{"crop_scale_min": 0.5, "mlp_ratio": 4, "lr": 0.002, "epochs": 57.7, "final_lr_fraction": 0, "warmup_steps": 540}
Rows from block 2, named by matrix and row number. Rows with one number belong to one neuron. Each number is 200 + 30 x the weight over the matrix's rms, rounded and kept within 0 to 999. All counts start at 0.
# fc1: MLP up (model.blocks.2.mlp.fc1.weight, 768x192), inputs 96-191
# fc2: MLP down (model.blocks.2.mlp.fc2.weight, 192x768, transposed), outputs 96-191
fc1.403,241,175,177,196,218,156,171,222,219,231,206,180,203,223,222,193,186,152,201,270,240,210,225,254,256,154,207,236,144,142,195,162,192,145,224,156,216,156,279,188,211,238,177,179,212,215,192,209,154,207,210,207,201,203,192,248,188,231,208,179,227,208,222,248,174,231,193,167,218,189,189,192,207,174,162,196,188,230,175,241,222,174,235,179,176,193,175,149,131,145,177,184,222,169,159,188
fc2.403,203,236,222,150,182,244,103,193,178,199,179,225,240,196,230,180,212,209,187,156,198,217,164,188,177,171,218,173,247,169,208,202,229,175,239,172,223,193,150,213,213,219,204,229,207,252,171,218,152,276,237,237,179,227,194,187,179,176,222,194,193,222,165,228,218,222,190,210,214,193,178,197,155,199,220,169,209,163,198,245,198,145,163,192,245,210,202,250,235,191,182,222,204,193,231,211
fc1.404,197,242,227,229,186,162,220,201,214,186,173,190,159,199,244,195,208,214,193,216,147,176,203,237,230,147,136,192,235,176,191,216,241,129,218,221,196,194,236,236,218,188,204,225,185,225,197,154,210,165,206,148,222,231,220,221,199,199,213,219,187,155,184,210,226,170,188,172,184,212,209,224,254,184,169,179,175,138,210,237,213,231,225,166,170,214,235,218,220,202,206,258,151,194,162,225
fc2.404,218,189,165,237,171,163,206,211,202,264,176,219,197,169,216,250,242,222,202,215,193,198,147,121,147,178,196,185,168,180,164,181,190,219,266,179,245,227,220,205,180,265,171,224,133,237,232,155,224,153,198,200,205,218,192,141,219,160,207,232,202,173,206,251,218,184,222,236,208,204,245,216,224,149,242,172,185,235,196,160,202,261,146,223,201,233,241,212,190,182,159,159,255,184,200,202
fc1.405,219,206,238,197,225,239,180,184,209,258,247,176,263,147,173,258,188,190,194,188,190,167,229,152,240,156,161,158,232,184,211,167,156,193,202,137,184,198,196,149,219,239,208,317,162,177,196,189,174,193,243,220,157,232,169,200,169,220,217,210,273,252,192,239,257,202,249,156,224,199,231,244,150,213,251,147,208,170,100,204,181,212,249,160,189,209,158,237,210,221,218,229,187,144,209,228
fc2.405,210,179,218,150,186,216,202,172,207,211,203,231,139,206,198,214,232,192,215,150,181,212,220,128,165,219,207,227,223,203,215,200,202,226,196,174,198,173,264,233,186,208,223,178,247,205,190,207,249,171,250,204,186,191,183,174,166,173,155,206,237,208,203,201,194,166,183,205,148,186,297,225,252,202,118,191,207,225,205,183,220,150,192,214,210,176,166,178,213,184,198,126,234,155,182,196
fc1.406,194,237,174,196,237,226,229,189,227,137,202,218,171,215,230,191,239,179,175,183,189,174,176,196,209,218,213,176,186,219,184,133,233,208,198,154,230,275,252,131,193,221,214,175,190,204,206,161,207,143,216,222,226,198,200,149,198,174,201,189,218,208,217,160,208,156,185,162,151,138,238,221,266,190,193,206,58,199,197,216,211,181,299,163,156,233,243,232,172,169,180,194,229,177,185,231
fc2.406,240,182,183,208,146,194,210,188,221,200,166,194,213,257,224,191,203,269,265,201,181,185,185,169,208,242,223,190,165,195,153,214,142,221,232,251,275,223,182,170,247,234,193,235,209,207,174,191,208,223,164,205,162,188,172,169,154,173,193,192,175,231,189,221,212,243,198,216,212,163,261,184,200,208,190,168,191,180,158,183,212,291,179,200,156,231,188,210,222,166,184,182,183,234,160,176
fc1.407,184,225,164,186,159,135,144,222,192,180,200,207,168,239,218,213,181,222,175,226,262,178,159,184,218,163,224,196,200,220,245,205,200,202,185,218,245,210,178,241,219,206,218,194,161,239,198,148,208,159,165,223,163,218,203,160,201,222,213,174,186,226,230,212,204,219,214,199,220,143,197,126,220,242,205,161,185,232,189,204,222,150,220,187,205,212,156,228,186,205,196,199,187,206,190,177
fc2.407,194,186,234,181,199,185,162,183,230,211,175,199,218,226,239,183,170,262,221,193,131,220,187,204,192,191,225,177,181,245,222,179,253,220,205,187,220,210,244,226,260,207,164,155,178,238,213,199,194,237,220,189,173,260,161,197,211,229,195,200,212,223,219,201,250,206,243,216,226,219,177,256,216,222,194,180,182,231,170,217,243,165,221,164,186,206,199,174,182,179,254,225,199,221,190,272
fc1.408,215,211,183,196,235,176,182,163,223,208,213,142,146,190,203,225,199,242,198,258,254,248,197,229,211,179,184,181,198,148,216,155,179,236,229,189,169,279,177,223,177,190,187,211,201,218,209,243,146,162,214,237,160,168,167,188,196,174,222,193,196,244,193,175,245,239,239,197,206,199,192,256,246,208,216,172,214,201,183,185,206,215,187,146,200,168,160,196,185,218,192,173,151,175,175,205
fc2.408,171,216,212,200,265,239,190,160,178,193,233,163,204,216,215,158,230,235,226,193,201,216,181,179,211,220,196,204,180,227,225,225,169,158,185,203,254,186,179,201,184,244,192,188,244,257,227,246,160,184,194,166,203,244,210,217,152,205,204,152,203,184,238,306,247,233,281,167,205,177,136,246,185,185,220,192,232,202,223,221,164,224,164,179,178,214,191,220,217,203,225,175,188,203,183,252
fc1.409,177,236,203,159,185,197,194,229,224,144,236,182,212,188,198,223,235,213,215,159,175,175,195,142,156,72,184,234,237,223,204,235,202,213,187,198,209,188,145,175,159,186,123,174,176,219,181,242,181,193,242,211,167,222,171,170,194,214,190,198,296,212,133,198,210,136,240,142,220,177,179,219,230,255,214,200,208,189,191,219,190,194,213,179,181,226,157,188,166,196,185,221,208,212,154,191
fc2.409,194,178,213,186,252,177,297,158,223,183,163,144,167,157,175,210,232,294,136,186,253,162,194,206,233,234,155,145,198,181,209,187,192,159,251,155,254,250,217,175,185,231,234,204,232,134,122,178,204,220,206,240,252,162,197,217,157,192,148,228,232,160,207,322,275,210,234,235,243,200,198,177,248,162,245,169,182,196,231,174,224,201,187,210,194,176,195,188,149,222,198,221,209,168,235,195
fc1.410,187,215,155,194,208,190,143,177,197,171,213,209,158,230,225,216,189,213,178,274,239,203,183,200,164,224,192,174,182,200,149,205,193,182,214,204,195,113,170,183,191,185,212,220,181,224,190,200,180,211,198,188,156,190,229,205,204,239,169,251,215,196,244,219,214,239,181,183,223,208,202,220,202,181,198,194,180,188,218,204,217,223,185,188,198,196,199,154,246,228,248,198,163,230,224,197
fc2.410,126,215,258,234,183,198,156,227,254,232,145,223,144,252,175,195,174,203,214,184,220,204,158,206,209,184,197,194,206,178,194,194,246,206,238,243,138,187,201,205,193,178,183,179,264,249,216,206,205,177,182,203,163,252,225,196,209,239,198,230,180,203,209,181,191,241,216,254,210,239,237,240,214,189,113,177,242,209,184,211,239,222,228,152,201,225,218,253,159,230,161,190,232,288,203,197
fc1.411,222,263,141,220,197,177,191,204,168,213,193,244,184,205,117,244,181,249,203,234,167,221,208,183,228,159,197,189,228,202,184,199,213,190,215,228,217,181,228,148,216,215,171,205,201,195,226,177,160,226,180,202,201,213,209,255,209,172,200,177,191,203,209,198,212,212,211,169,154,169,204,155,164,223,200,175,191,207,219,190,140,183,179,201,158,194,150,213,209,199,184,227,173,186,199,175
fc2.411,235,201,164,207,204,253,193,219,207,185,225,215,172,266,205,206,203,170,139,180,187,144,195,260,218,183,215,195,182,156,179,226,236,194,165,200,200,160,184,197,221,189,208,227,214,250,232,170,169,224,220,162,204,179,251,220,225,199,171,105,212,138,220,158,199,243,222,202,206,201,157,235,196,199,230,185,237,174,150,175,196,220,241,192,194,218,235,266,219,215,195,176,215,204,204,233
fc1.412,206,207,223,142,173,179,190,198,239,246,146,181,160,216,118,193,158,192,199,184,200,175,210,179,169,172,143,207,194,181,201,158,184,214,167,204,180,198,236,234,212,193,216,168,201,211,193,242,192,225,203,194,163,161,204,205,136,157,210,208,171,237,186,110,221,180,192,217,201,176,213,183,198,197,162,227,233,162,132,164,215,214,167,189,191,215,221,171,179,189,204,181,238,165,248,211
fc2.412,173,188,182,199,193,182,133,208,236,202,188,151,207,183,181,160,179,234,143,196,161,221,225,196,201,215,154,184,250,153,193,215,162,189,249,234,173,195,177,223,176,171,230,164,237,154,217,205,199,190,230,166,184,219,153,154,104,198,203,193,225,238,170,207,217,225,177,209,182,205,166,167,226,254,184,210,233,215,202,178,194,171,204,227,248,236,201,142,230,179,198,151,242,256,210,234
fc1.413,199,253,167,213,221,204,230,200,193,227,179,173,222,219,235,195,206,196,213,185,199,183,206,162,179,136,195,193,241,210,206,170,214,204,195,193,217,175,199,214,215,225,190,207,162,150,215,186,204,235,199,172,189,176,171,169,231,172,171,168,270,221,197,256,162,151,193,207,205,227,228,222,238,256,196,152,202,255,213,213,166,214,200,159,228,153,199,238,164,226,203,167,171,231,203,204
fc2.413,186,160,207,233,173,176,211,179,180,229,138,153,236,236,183,172,192,257,195,183,218,211,231,213,189,187,221,198,231,191,197,191,249,181,216,185,210,194,202,224,180,264,208,227,183,211,147,226,213,214,193,197,192,154,172,158,171,209,235,254,200,214,232,224,272,218,187,237,183,195,241,163,178,185,173,193,183,176,228,183,143,208,205,280,187,192,226,220,280,191,158,185,212,181,244,207
fc1.414,188,178,141,221,201,175,211,253,218,211,179,211,193,196,191,165,201,210,234,212,193,187,183,138,172,218,217,202,201,171,250,214,164,233,153,170,210,179,159,206,179,200,196,227,210,156,216,252,244,174,238,211,191,216,186,210,186,213,197,149,212,202,196,204,169,211,191,190,173,200,193,218,175,211,238,273,206,159,232,182,210,177,225,208,179,147,218,226,200,149,221,207,255,206,215,217
fc2.414,202,196,161,184,167,264,194,207,190,137,154,187,224,192,181,172,188,184,148,171,197,199,203,176,173,258,206,236,198,196,221,229,249,233,209,185,232,183,182,242,215,203,180,233,210,189,215,149,217,187,151,212,178,140,186,158,187,163,215,198,209,208,187,203,158,173,212,180,186,206,178,161,176,152,139,236,184,235,198,228,212,243,254,219,207,168,222,195,222,182,216,219,188,260,200,221
fc1.415,176,209,210,163,204,203,171,214,237,188,229,222,192,226,200,180,200,149,193,215,226,170,185,209,200,231,183,227,208,201,168,123,233,198,265,196,205,189,199,225,197,218,272,180,201,211,162,220,180,200,164,221,214,202,177,170,201,237,228,208,146,278,221,217,159,203,193,243,216,228,185,177,207,216,243,278,139,199,159,164,186,204,191,213,212,214,157,171,186,200,135,207,151,202,203,202
fc2.415,219,187,199,214,252,195,232,190,201,224,203,213,231,200,216,207,190,225,161,232,191,222,161,203,235,166,140,234,221,157,167,245,235,208,141,220,186,218,240,194,218,181,214,169,170,257,213,223,186,184,164,256,201,167,223,178,186,202,207,231,250,207,183,206,182,175,224,183,212,239,205,156,212,228,180,230,195,199,181,182,161,223,222,197,201,182,223,216,242,126,154,198,200,239,193,185
fc1.416,190,243,195,138,199,202,195,207,192,169,149,225,175,195,202,169,180,238,196,226,226,188,173,231,178,271,203,199,179,214,183,199,173,184,228,181,202,162,193,178,160,179,181,192,225,210,192,207,200,196,198,177,208,176,177,256,240,167,200,181,232,241,186,187,219,192,227,193,212,244,231,178,208,207,159,234,179,203,201,193,213,189,214,206,160,175,204,170,198,163,264,165,218,220,186,212
fc2.416,212,217,222,158,158,206,212,160,202,202,242,182,242,197,192,235,175,221,179,256,232,173,230,193,205,208,212,204,200,210,178,185,203,189,226,203,158,164,135,186,221,219,216,163,177,208,210,179,197,167,173,182,182,212,166,182,228,186,240,191,239,155,241,229,203,229,213,215,202,185,204,203,191,219,183,199,202,239,260,145,165,169,174,236,147,181,190,206,219,197,224,249,201,214,220,203
fc1.417,191,193,206,211,244,143,158,160,219,212,148,229,220,236,242,250,208,225,237,223,209,168,244,213,181,229,218,216,195,216,255,155,157,193,190,270,244,172,228,217,236,234,219,151,216,137,202,154,217,213,262,165,214,182,157,224,288,217,190,227,197,234,139,169,217,238,123,183,190,220,216,189,129,188,263,203,230,246,165,177,164,239,202,174,213,185,196,266,181,231,199,227,177,187,217,219
fc2.417,232,280,217,242,249,202,177,220,176,163,186,170,209,170,211,216,174,252,205,205,199,209,140,176,187,163,180,176,225,225,285,246,144,173,162,230,295,154,194,198,245,164,203,165,174,187,179,195,194,225,167,247,156,137,212,196,193,226,217,239,233,199,202,240,231,233,212,195,235,275,171,208,222,187,203,159,137,205,176,205,171,188,115,249,231,229,219,244,191,221,167,160,247,205,153,215
fc1.418,174,202,235,220,212,200,230,186,155,198,179,186,207,244,207,207,211,190,169,187,177,147,245,160,151,235,216,176,139,253,188,200,265,250,174,200,203,168,237,167,191,238,185,219,219,215,201,218,234,195,225,198,191,242,195,217,223,179,183,177,194,249,149,194,209,220,220,225,162,216,128,249,181,233,268,262,180,212,236,183,186,141,166,206,188,170,181,206,269,251,258,126,198,261,164,188
fc2.418,181,213,214,162,163,236,142,229,213,181,218,163,241,258,265,237,226,203,208,177,180,201,254,183,198,128,173,242,130,256,138,177,222,245,224,135,187,223,184,142,201,226,164,185,191,257,194,202,222,237,223,151,191,173,176,229,282,202,221,125,210,178,168,206,224,270,216,231,214,157,187,223,237,159,186,163,166,213,164,191,175,171,212,163,226,220,225,235,158,210,194,220,243,243,251,125
fc1.419,157,196,182,194,267,199,110,189,206,235,164,189,228,176,260,169,154,190,246,156,188,221,223,225,143,258,160,229,179,200,198,203,228,173,125,185,251,204,145,239,187,206,103,186,227,214,185,209,182,188,186,182,191,223,146,245,210,203,160,198,123,169,144,205,136,222,188,205,186,180,124,186,168,218,217,190,188,242,204,184,174,207,266,179,207,277,225,244,138,226,222,175,203,216,203,207
fc2.419,203,195,214,176,156,230,222,206,193,170,184,203,183,179,170,168,149,142,211,192,224,218,219,188,213,230,185,211,208,213,258,213,212,148,247,190,221,218,239,200,212,213,190,179,193,237,128,178,181,243,231,193,175,209,207,199,216,182,230,274,155,183,194,232,219,182,187,176,237,222,146,121,211,173,222,201,209,195,204,165,173,149,191,133,212,225,220,188,211,201,203,248,231,199,213,188
fc1.420,204,217,184,146,235,208,287,215,199,185,126,186,238,199,245,139,201,214,200,168,171,188,224,238,211,273,189,241,178,291,222,172,122,237,179,184,249,186,276,229,164,206,256,233,163,208,187,172,209,210,195,225,147,221,149,168,204,153,183,126,137,169,255,213,203,169,161,163,190,162,186,149,128,205,218,179,217,199,207,210,271,198,200,174,240,214,211,244,188,155,217,215,191,213,161,200
fc2.420,185,191,223,202,195,254,213,148,197,186,210,241,232,229,229,210,185,195,154,177,123,194,163,197,212,205,249,202,139,222,171,240,171,164,250,242,239,183,223,193,190,222,159,206,185,231,180,182,190,186,167,195,144,266,194,220,238,238,199,198,169,176,215,241,177,193,217,198,287,230,165,193,205,202,165,148,179,194,295,187,177,238,225,186,209,178,244,104,223,202,141,188,183,125,233,157
fc1.421,165,171,177,244,180,181,245,183,194,199,182,234,189,182,208,198,160,180,217,193,200,224,214,183,210,181,170,216,140,208,214,231,261,153,243,151,190,213,267,262,164,170,220,162,174,227,172,145,196,206,200,184,195,175,169,206,203,191,218,134,157,176,187,165,192,255,267,238,183,236,199,184,206,197,172,165,268,205,220,198,185,208,164,238,199,203,212,246,243,175,181,205,183,183,189,154
fc2.421,221,212,214,243,215,176,154,220,233,181,161,173,242,234,249,207,175,165,224,160,246,190,259,210,167,212,191,146,229,159,200,213,198,167,219,183,222,195,188,217,245,149,136,192,227,255,187,172,203,162,161,158,185,246,235,204,173,250,210,161,242,179,188,176,273,200,225,226,231,179,169,199,206,173,120,149,143,217,221,184,198,191,202,202,208,218,161,249,157,186,209,149,219,207,226,217
fc1.422,195,222,233,235,200,201,164,216,194,151,263,209,215,217,207,201,268,235,205,192,160,202,169,219,214,190,180,207,268,160,218,205,185,146,252,163,231,173,165,199,165,213,201,202,242,211,130,219,148,176,229,214,177,244,171,161,204,177,225,225,240,200,167,171,184,171,153,229,124,192,226,230,194,202,166,219,178,172,188,225,208,201,182,186,214,258,215,209,192,243,252,188,164,182,184,194
fc2.422,214,240,174,196,194,261,216,222,194,197,210,206,214,247,183,216,247,181,235,187,189,190,276,219,224,145,184,166,211,213,172,205,151,207,142,241,201,199,196,198,227,160,192,190,181,171,166,183,265,229,180,178,176,196,212,170,161,211,230,219,178,198,200,203,230,173,174,198,195,211,206,153,190,213,172,173,195,205,187,199,196,185,197,231,226,170,196,218,189,168,267,187,239,176,233,167
fc1.423,168,257,145,215,205,231,187,255,216,182,165,238,205,173,196,222,242,197,226,177,208,157,214,248,226,177,173,199,135,226,205,186,204,169,194,201,226,182,178,267,213,192,151,215,182,193,210,233,222,245,187,238,169,162,156,237,201,210,212,184,205,164,195,179,218,198,219,213,191,224,152,148,248,220,189,235,170,215,206,171,205,186,233,250,215,223,229,170,209,239,220,221,204,215,205,156
fc2.423,229,255,162,174,187,164,169,178,144,242,163,161,227,235,232,193,197,184,188,172,183,165,282,223,222,238,193,185,173,180,254,211,167,138,245,239,183,212,158,225,189,200,228,202,164,154,231,176,188,159,183,250,137,197,219,218,206,185,232,240,228,177,187,185,242,216,158,205,226,240,219,175,188,228,220,222,234,155,205,151,222,206,181,189,175,229,165,140,230,158,230,207,218,224,153,247
fc1.424,190,196,207,193,201,210,186,213,222,244,187,163,203,245,154,192,199,211,209,197,222,207,228,228,159,185,163,203,229,164,187,201,216,200,236,235,222,180,229,163,216,171,169,205,177,213,174,217,152,184,197,225,193,248,188,173,198,181,218,167,244,241,188,207,240,176,235,211,192,190,188,227,231,202,237,169,241,188,225,251,278,202,172,197,234,206,186,227,146,169,167,218,165,207,227,243
fc2.424,191,182,194,224,226,227,212,177,164,157,189,200,215,166,218,196,209,216,212,221,211,142,175,198,194,221,192,181,216,161,198,223,196,239,181,150,208,196,173,215,178,255,202,201,244,185,173,234,165,194,233,150,180,186,214,191,219,197,186,192,210,218,187,253,242,201,186,193,207,214,219,226,198,222,182,197,200,234,212,222,150,196,222,216,161,191,183,223,214,190,156,187,208,175,224,183
fc1.425,179,162,176,203,267,212,251,159,227,157,239,174,223,233,208,213,191,193,161,195,195,187,174,210,235,216,158,185,191,205,178,231,229,139,247,187,184,195,182,252,207,240,229,186,177,188,140,160,190,142,185,116,223,200,194,254,198,223,177,220,273,198,177,189,204,200,194,231,201,223,192,199,173,178,237,187,172,198,151,219,222,226,268,199,206,174,219,219,225,210,191,168,178,175,214,203
fc2.425,233,182,216,190,149,199,190,209,244,203,182,215,202,227,212,179,198,245,130,210,157,181,170,211,225,201,192,185,184,247,248,221,180,159,148,203,162,180,193,233,181,240,234,187,204,194,141,235,167,236,228,181,201,190,185,136,190,243,215,239,198,199,165,148,230,187,172,173,232,174,189,222,218,196,189,228,178,191,223,262,168,182,232,177,164,184,246,188,174,234,181,207,195,171,211,148
fc1.426,204,201,193,262,195,239,189,214,196,209,220,249,164,155,244,191,225,172,217,258,205,190,180,211,198,231,229,155,197,163,228,177,199,192,226,210,191,219,175,176,149,241,162,250,236,215,204,186,239,154,193,236,140,191,174,221,193,175,192,202,209,195,204,242,179,180,133,185,173,197,235,231,212,155,186,221,291,189,193,186,183,205,163,178,172,160,209,228,193,236,203,206,206,148,163,199
fc2.426,192,227,232,231,168,217,221,221,257,179,211,177,173,221,173,237,193,223,179,195,232,214,193,209,273,166,165,194,182,193,234,237,242,150,168,171,173,218,183,239,210,232,204,215,178,223,240,190,196,176,218,197,199,151,168,175,150,243,246,233,265,151,200,157,157,192,215,230,214,176,224,257,172,197,179,220,249,207,209,181,180,193,231,206,175,217,150,217,209,232,234,194,241,188,213,243
fc1.427,194,195,160,149,199,182,177,204,201,216,237,196,258,170,202,235,227,240,244,217,200,222,136,225,188,174,180,167,220,167,183,219,163,207,146,177,220,197,159,177,193,220,159,188,223,217,193,231,178,196,180,151,171,200,201,219,201,174,232,234,229,172,164,213,186,228,224,145,231,136,201,191,211,172,204,204,171,165,242,235,166,190,226,212,211,244,191,118,206,170,147,243,230,207,185,206
fc2.427,173,221,192,240,183,222,186,227,160,227,245,227,123,199,205,140,221,176,191,166,255,225,185,192,229,211,168,230,181,230,177,205,147,237,229,192,162,194,241,226,173,172,203,190,189,226,210,163,228,137,171,199,222,159,223,192,212,159,220,207,174,234,163,176,218,213,197,186,220,242,207,96,217,195,197,177,173,190,203,214,178,207,202,230,184,164,202,173,132,216,168,123,216,199,229,209
fc1.428,201,232,218,213,168,224,218,229,174,210,206,244,170,169,163,149,180,199,180,201,175,169,159,182,185,193,179,181,217,218,219,215,191,210,203,244,180,222,208,181,215,253,195,207,247,248,158,145,167,212,198,183,185,237,230,245,211,236,138,235,169,197,186,186,203,194,140,173,227,157,228,218,187,246,163,212,211,220,161,217,188,207,258,207,174,184,181,239,174,150,240,189,177,233,217,235
fc2.428,260,239,166,201,196,204,192,212,184,183,203,217,168,232,193,157,175,273,173,237,187,237,227,148,225,240,213,189,238,250,230,194,207,269,154,183,190,178,197,219,216,248,258,142,187,237,219,198,219,261,168,200,216,132,200,198,217,220,175,229,181,186,183,216,208,213,186,181,185,212,180,247,204,198,207,172,205,205,193,242,133,199,178,201,202,253,191,211,195,213,198,166,169,216,189,210
fc1.429,151,248,197,217,252,214,138,158,226,180,216,148,212,226,176,214,201,212,217,230,204,230,186,199,169,224,224,177,228,169,204,278,187,175,214,264,200,249,207,198,195,240,179,212,199,186,203,199,197,246,230,209,231,194,188,188,160,232,225,214,272,197,185,235,184,198,230,219,194,159,188,210,181,143,218,182,227,207,222,165,191,173,196,191,167,142,188,145,175,231,189,184,165,187,214,275
fc2.429,175,192,221,185,179,233,215,198,242,215,231,169,301,219,145,190,161,213,136,225,199,234,171,234,194,246,212,208,208,218,219,159,210,225,213,170,179,201,230,234,216,214,143,177,239,167,214,205,153,211,213,254,195,171,249,130,280,208,253,174,219,188,164,213,151,205,215,202,229,198,235,220,192,199,174,185,175,174,225,165,189,189,238,171,202,234,218,202,175,199,216,176,249,150,183,235
fc1.430,222,218,221,202,201,186,136,208,201,204,192,159,224,232,218,226,191,168,160,177,231,192,245,209,211,176,187,181,150,226,170,199,231,281,164,227,227,200,182,160,221,189,181,188,175,182,218,220,176,231,209,198,199,225,192,172,172,190,164,189,198,226,189,203,212,199,200,232,244,201,241,172,209,200,199,197,232,222,234,214,210,265,212,190,232,189,224,209,175,202,174,174,201,251,180,214
fc2.430,213,199,215,230,202,204,190,168,172,149,209,204,186,254,189,213,194,228,153,243,211,201,220,185,250,166,189,219,172,185,217,228,153,180,231,173,247,202,198,220,205,204,240,202,167,233,212,173,197,224,194,170,191,201,166,199,182,147,165,198,216,251,231,213,216,187,263,230,192,259,246,237,181,202,225,217,183,216,173,189,235,228,259,217,196,218,238,247,241,182,158,164,192,227,254,209
fc1.431,161,236,212,231,189,198,201,192,270,176,168,272,219,153,178,201,184,223,234,204,145,190,211,203,217,176,174,184,218,187,212,210,199,201,154,149,168,221,199,245,210,198,225,198,158,238,176,193,172,166,240,251,191,239,246,221,176,176,203,169,175,202,259,156,197,213,182,222,141,186,230,185,167,227,279,220,186,218,197,216,203,202,230,201,242,162,179,196,193,232,162,186,246,232,183,154
fc2.431,234,231,226,214,197,168,236,203,223,222,258,146,211,168,172,237,171,150,196,206,199,179,158,229,199,224,172,208,205,220,226,256,148,216,192,230,192,239,183,220,179,216,224,190,254,303,242,232,167,150,184,160,221,183,216,192,155,203,190,190,206,221,169,211,222,203,153,179,233,194,210,177,195,254,185,153,181,215,237,171,184,195,150,213,282,227,202,199,238,165,190,190,177,210,158,170
fc1.432,147,237,203,230,234,233,179,145,237,153,235,281,208,221,175,218,192,199,165,199,226,175,164,191,180,235,168,212,190,214,151,188,188,228,227,214,186,240,209,162,203,211,132,182,214,237,156,234,222,204,197,175,219,216,209,200,181,175,198,217,222,228,171,222,138,192,165,228,181,240,200,232,229,215,173,174,171,183,235,172,191,191,215,217,205,260,165,216,187,186,196,194,247,240,228,161
fc2.432,211,226,218,154,190,167,225,214,218,217,192,212,223,163,231,244,206,151,186,231,206,233,208,226,175,152,152,252,288,179,166,232,186,166,229,191,260,159,224,228,202,235,148,219,187,266,136,222,144,201,201,231,186,192,197,209,202,217,183,270,241,236,240,178,218,231,236,171,185,240,201,202,210,144,211,187,190,212,225,201,247,171,232,214,230,224,144,121,198,194,179,189,233,257,170,196
fc1.433,222,178,139,170,227,220,243,212,188,126,191,214,162,238,226,215,200,246,170,185,200,182,154,248,140,166,164,190,183,211,182,186,182,143,194,254,180,163,196,203,246,226,186,195,203,124,208,235,127,191,172,225,188,245,192,188,232,198,234,178,212,234,162,154,162,221,245,135,210,230,213,227,165,173,237,239,175,158,214,193,202,207,191,197,208,133,187,224,187,198,225,207,157,153,152,182
fc2.433,233,209,188,218,205,207,182,247,240,224,224,208,107,207,202,202,244,234,160,216,233,168,231,236,205,143,169,204,208,220,168,198,206,160,237,183,204,176,220,260,207,262,226,214,176,174,225,179,197,226,177,167,177,151,192,217,190,200,209,129,183,187,185,161,229,217,214,214,204,215,246,266,172,204,189,164,194,194,125,135,208,184,156,224,189,234,207,222,174,209,238,229,181,196,244,272
fc1.434,159,200,199,201,184,186,207,227,284,180,244,242,186,215,245,227,179,220,277,150,254,202,214,219,176,177,218,183,204,227,192,234,188,237,176,205,245,168,236,182,148,202,224,211,232,191,142,191,192,226,198,253,171,223,168,194,209,112,199,191,211,177,190,195,196,180,227,219,190,233,258,146,219,168,209,195,222,200,264,218,213,174,189,204,180,178,266,183,244,210,215,214,203,172,226,195
fc2.434,169,131,176,206,209,197,179,173,211,211,196,163,200,224,185,210,187,184,222,225,203,202,220,197,211,210,244,169,121,188,235,186,182,192,197,202,182,152,177,214,194,205,252,200,151,270,232,216,172,202,224,207,179,199,165,201,240,235,179,167,248,180,241,203,191,201,195,201,180,206,176,138,189,239,183,144,270,204,174,206,235,181,195,165,183,249,205,213,208,155,174,113,200,286,236,217
fc1.435,209,233,214,171,185,270,180,210,223,172,206,181,215,193,165,162,222,182,260,212,141,195,196,224,186,232,183,147,272,171,188,168,199,165,188,218,190,184,185,184,282,155,163,176,233,206,181,188,197,198,241,184,131,193,236,239,187,255,209,187,216,206,194,180,175,212,186,196,235,178,196,136,144,185,215,174,214,198,189,211,158,143,220,203,177,165,163,196,207,184,215,204,241,204,210,192
fc2.435,228,178,186,225,226,180,216,168,196,181,191,274,224,247,185,211,245,166,231,181,187,200,190,228,261,198,191,225,199,226,143,206,172,195,181,192,155,249,239,194,216,172,250,196,207,230,230,219,173,236,208,182,136,236,208,162,204,170,178,234,193,230,165,205,169,249,196,219,139,217,211,168,204,264,222,211,213,194,173,234,186,223,188,254,221,192,198,224,179,251,165,230,198,250,190,235
fc1.436,191,226,180,214,230,182,175,225,216,223,176,204,251,180,161,163,174,212,146,238,131,239,200,162,235,196,166,178,235,175,173,175,232,260,189,221,217,169,197,188,203,173,214,173,180,188,209,185,275,185,193,168,186,222,180,238,189,228,232,186,206,222,181,204,170,216,232,217,215,181,217,186,211,124,171,201,274,239,193,176,242,213,180,212,192,203,215,229,142,192,209,210,185,181,224,208
fc2.436,196,214,213,241,218,238,224,208,230,227,190,188,204,229,145,185,157,209,194,184,199,244,161,163,140,185,173,138,193,207,202,237,193,188,195,187,161,192,177,211,229,190,246,192,205,186,202,172,230,169,174,202,172,184,208,185,196,216,215,218,184,231,159,216,224,144,202,174,197,200,188,212,140,196,171,215,234,210,218,226,205,238,154,222,194,187,216,201,194,142,219,226,204,182,180,200
fc1.437,224,214,207,239,208,187,247,195,197,235,202,213,197,186,213,203,185,206,160,201,216,231,258,179,202,153,191,202,272,242,194,233,237,242,148,168,205,205,259,184,206,187,193,184,227,202,236,237,263,202,224,214,162,240,185,237,205,190,196,188,199,208,192,130,212,223,208,150,169,148,171,222,214,210,176,181,217,211,196,176,195,184,240,231,295,181,116,244,227,192,140,218,193,191,199,258
fc2.437,224,209,179,155,250,193,143,245,161,170,225,150,223,165,182,216,204,145,260,212,177,239,208,189,203,193,163,186,292,176,230,196,236,192,183,197,190,207,190,194,230,186,203,147,214,179,176,217,207,199,212,148,208,178,202,210,200,220,231,259,238,169,210,169,240,238,131,200,237,195,186,234,155,175,247,212,194,195,227,196,203,181,210,161,193,229,211,191,261,208,227,217,137,189,212,187
fc1.438,203,211,250,215,223,176,217,222,202,195,237,184,222,201,201,229,170,224,205,204,155,181,166,194,205,172,210,209,210,167,188,211,235,218,238,201,208,222,178,234,180,187,244,206,203,185,175,188,169,203,173,209,207,201,227,192,141,222,195,203,200,242,220,212,258,230,216,168,213,164,191,194,128,230,183,150,205,166,231,155,217,250,193,171,189,217,194,220,207,205,220,194,207,197,231,210
fc2.438,211,225,195,215,170,182,166,183,184,189,183,193,252,168,214,202,168,219,175,174,206,180,188,204,158,189,157,154,254,196,224,163,214,188,229,195,199,199,206,157,209,194,221,187,150,216,197,208,168,203,194,108,234,237,173,172,191,170,242,156,199,161,219,165,240,190,208,203,198,162,184,235,168,238,211,184,240,233,193,206,244,245,199,170,168,211,167,183,146,162,219,250,186,200,208,233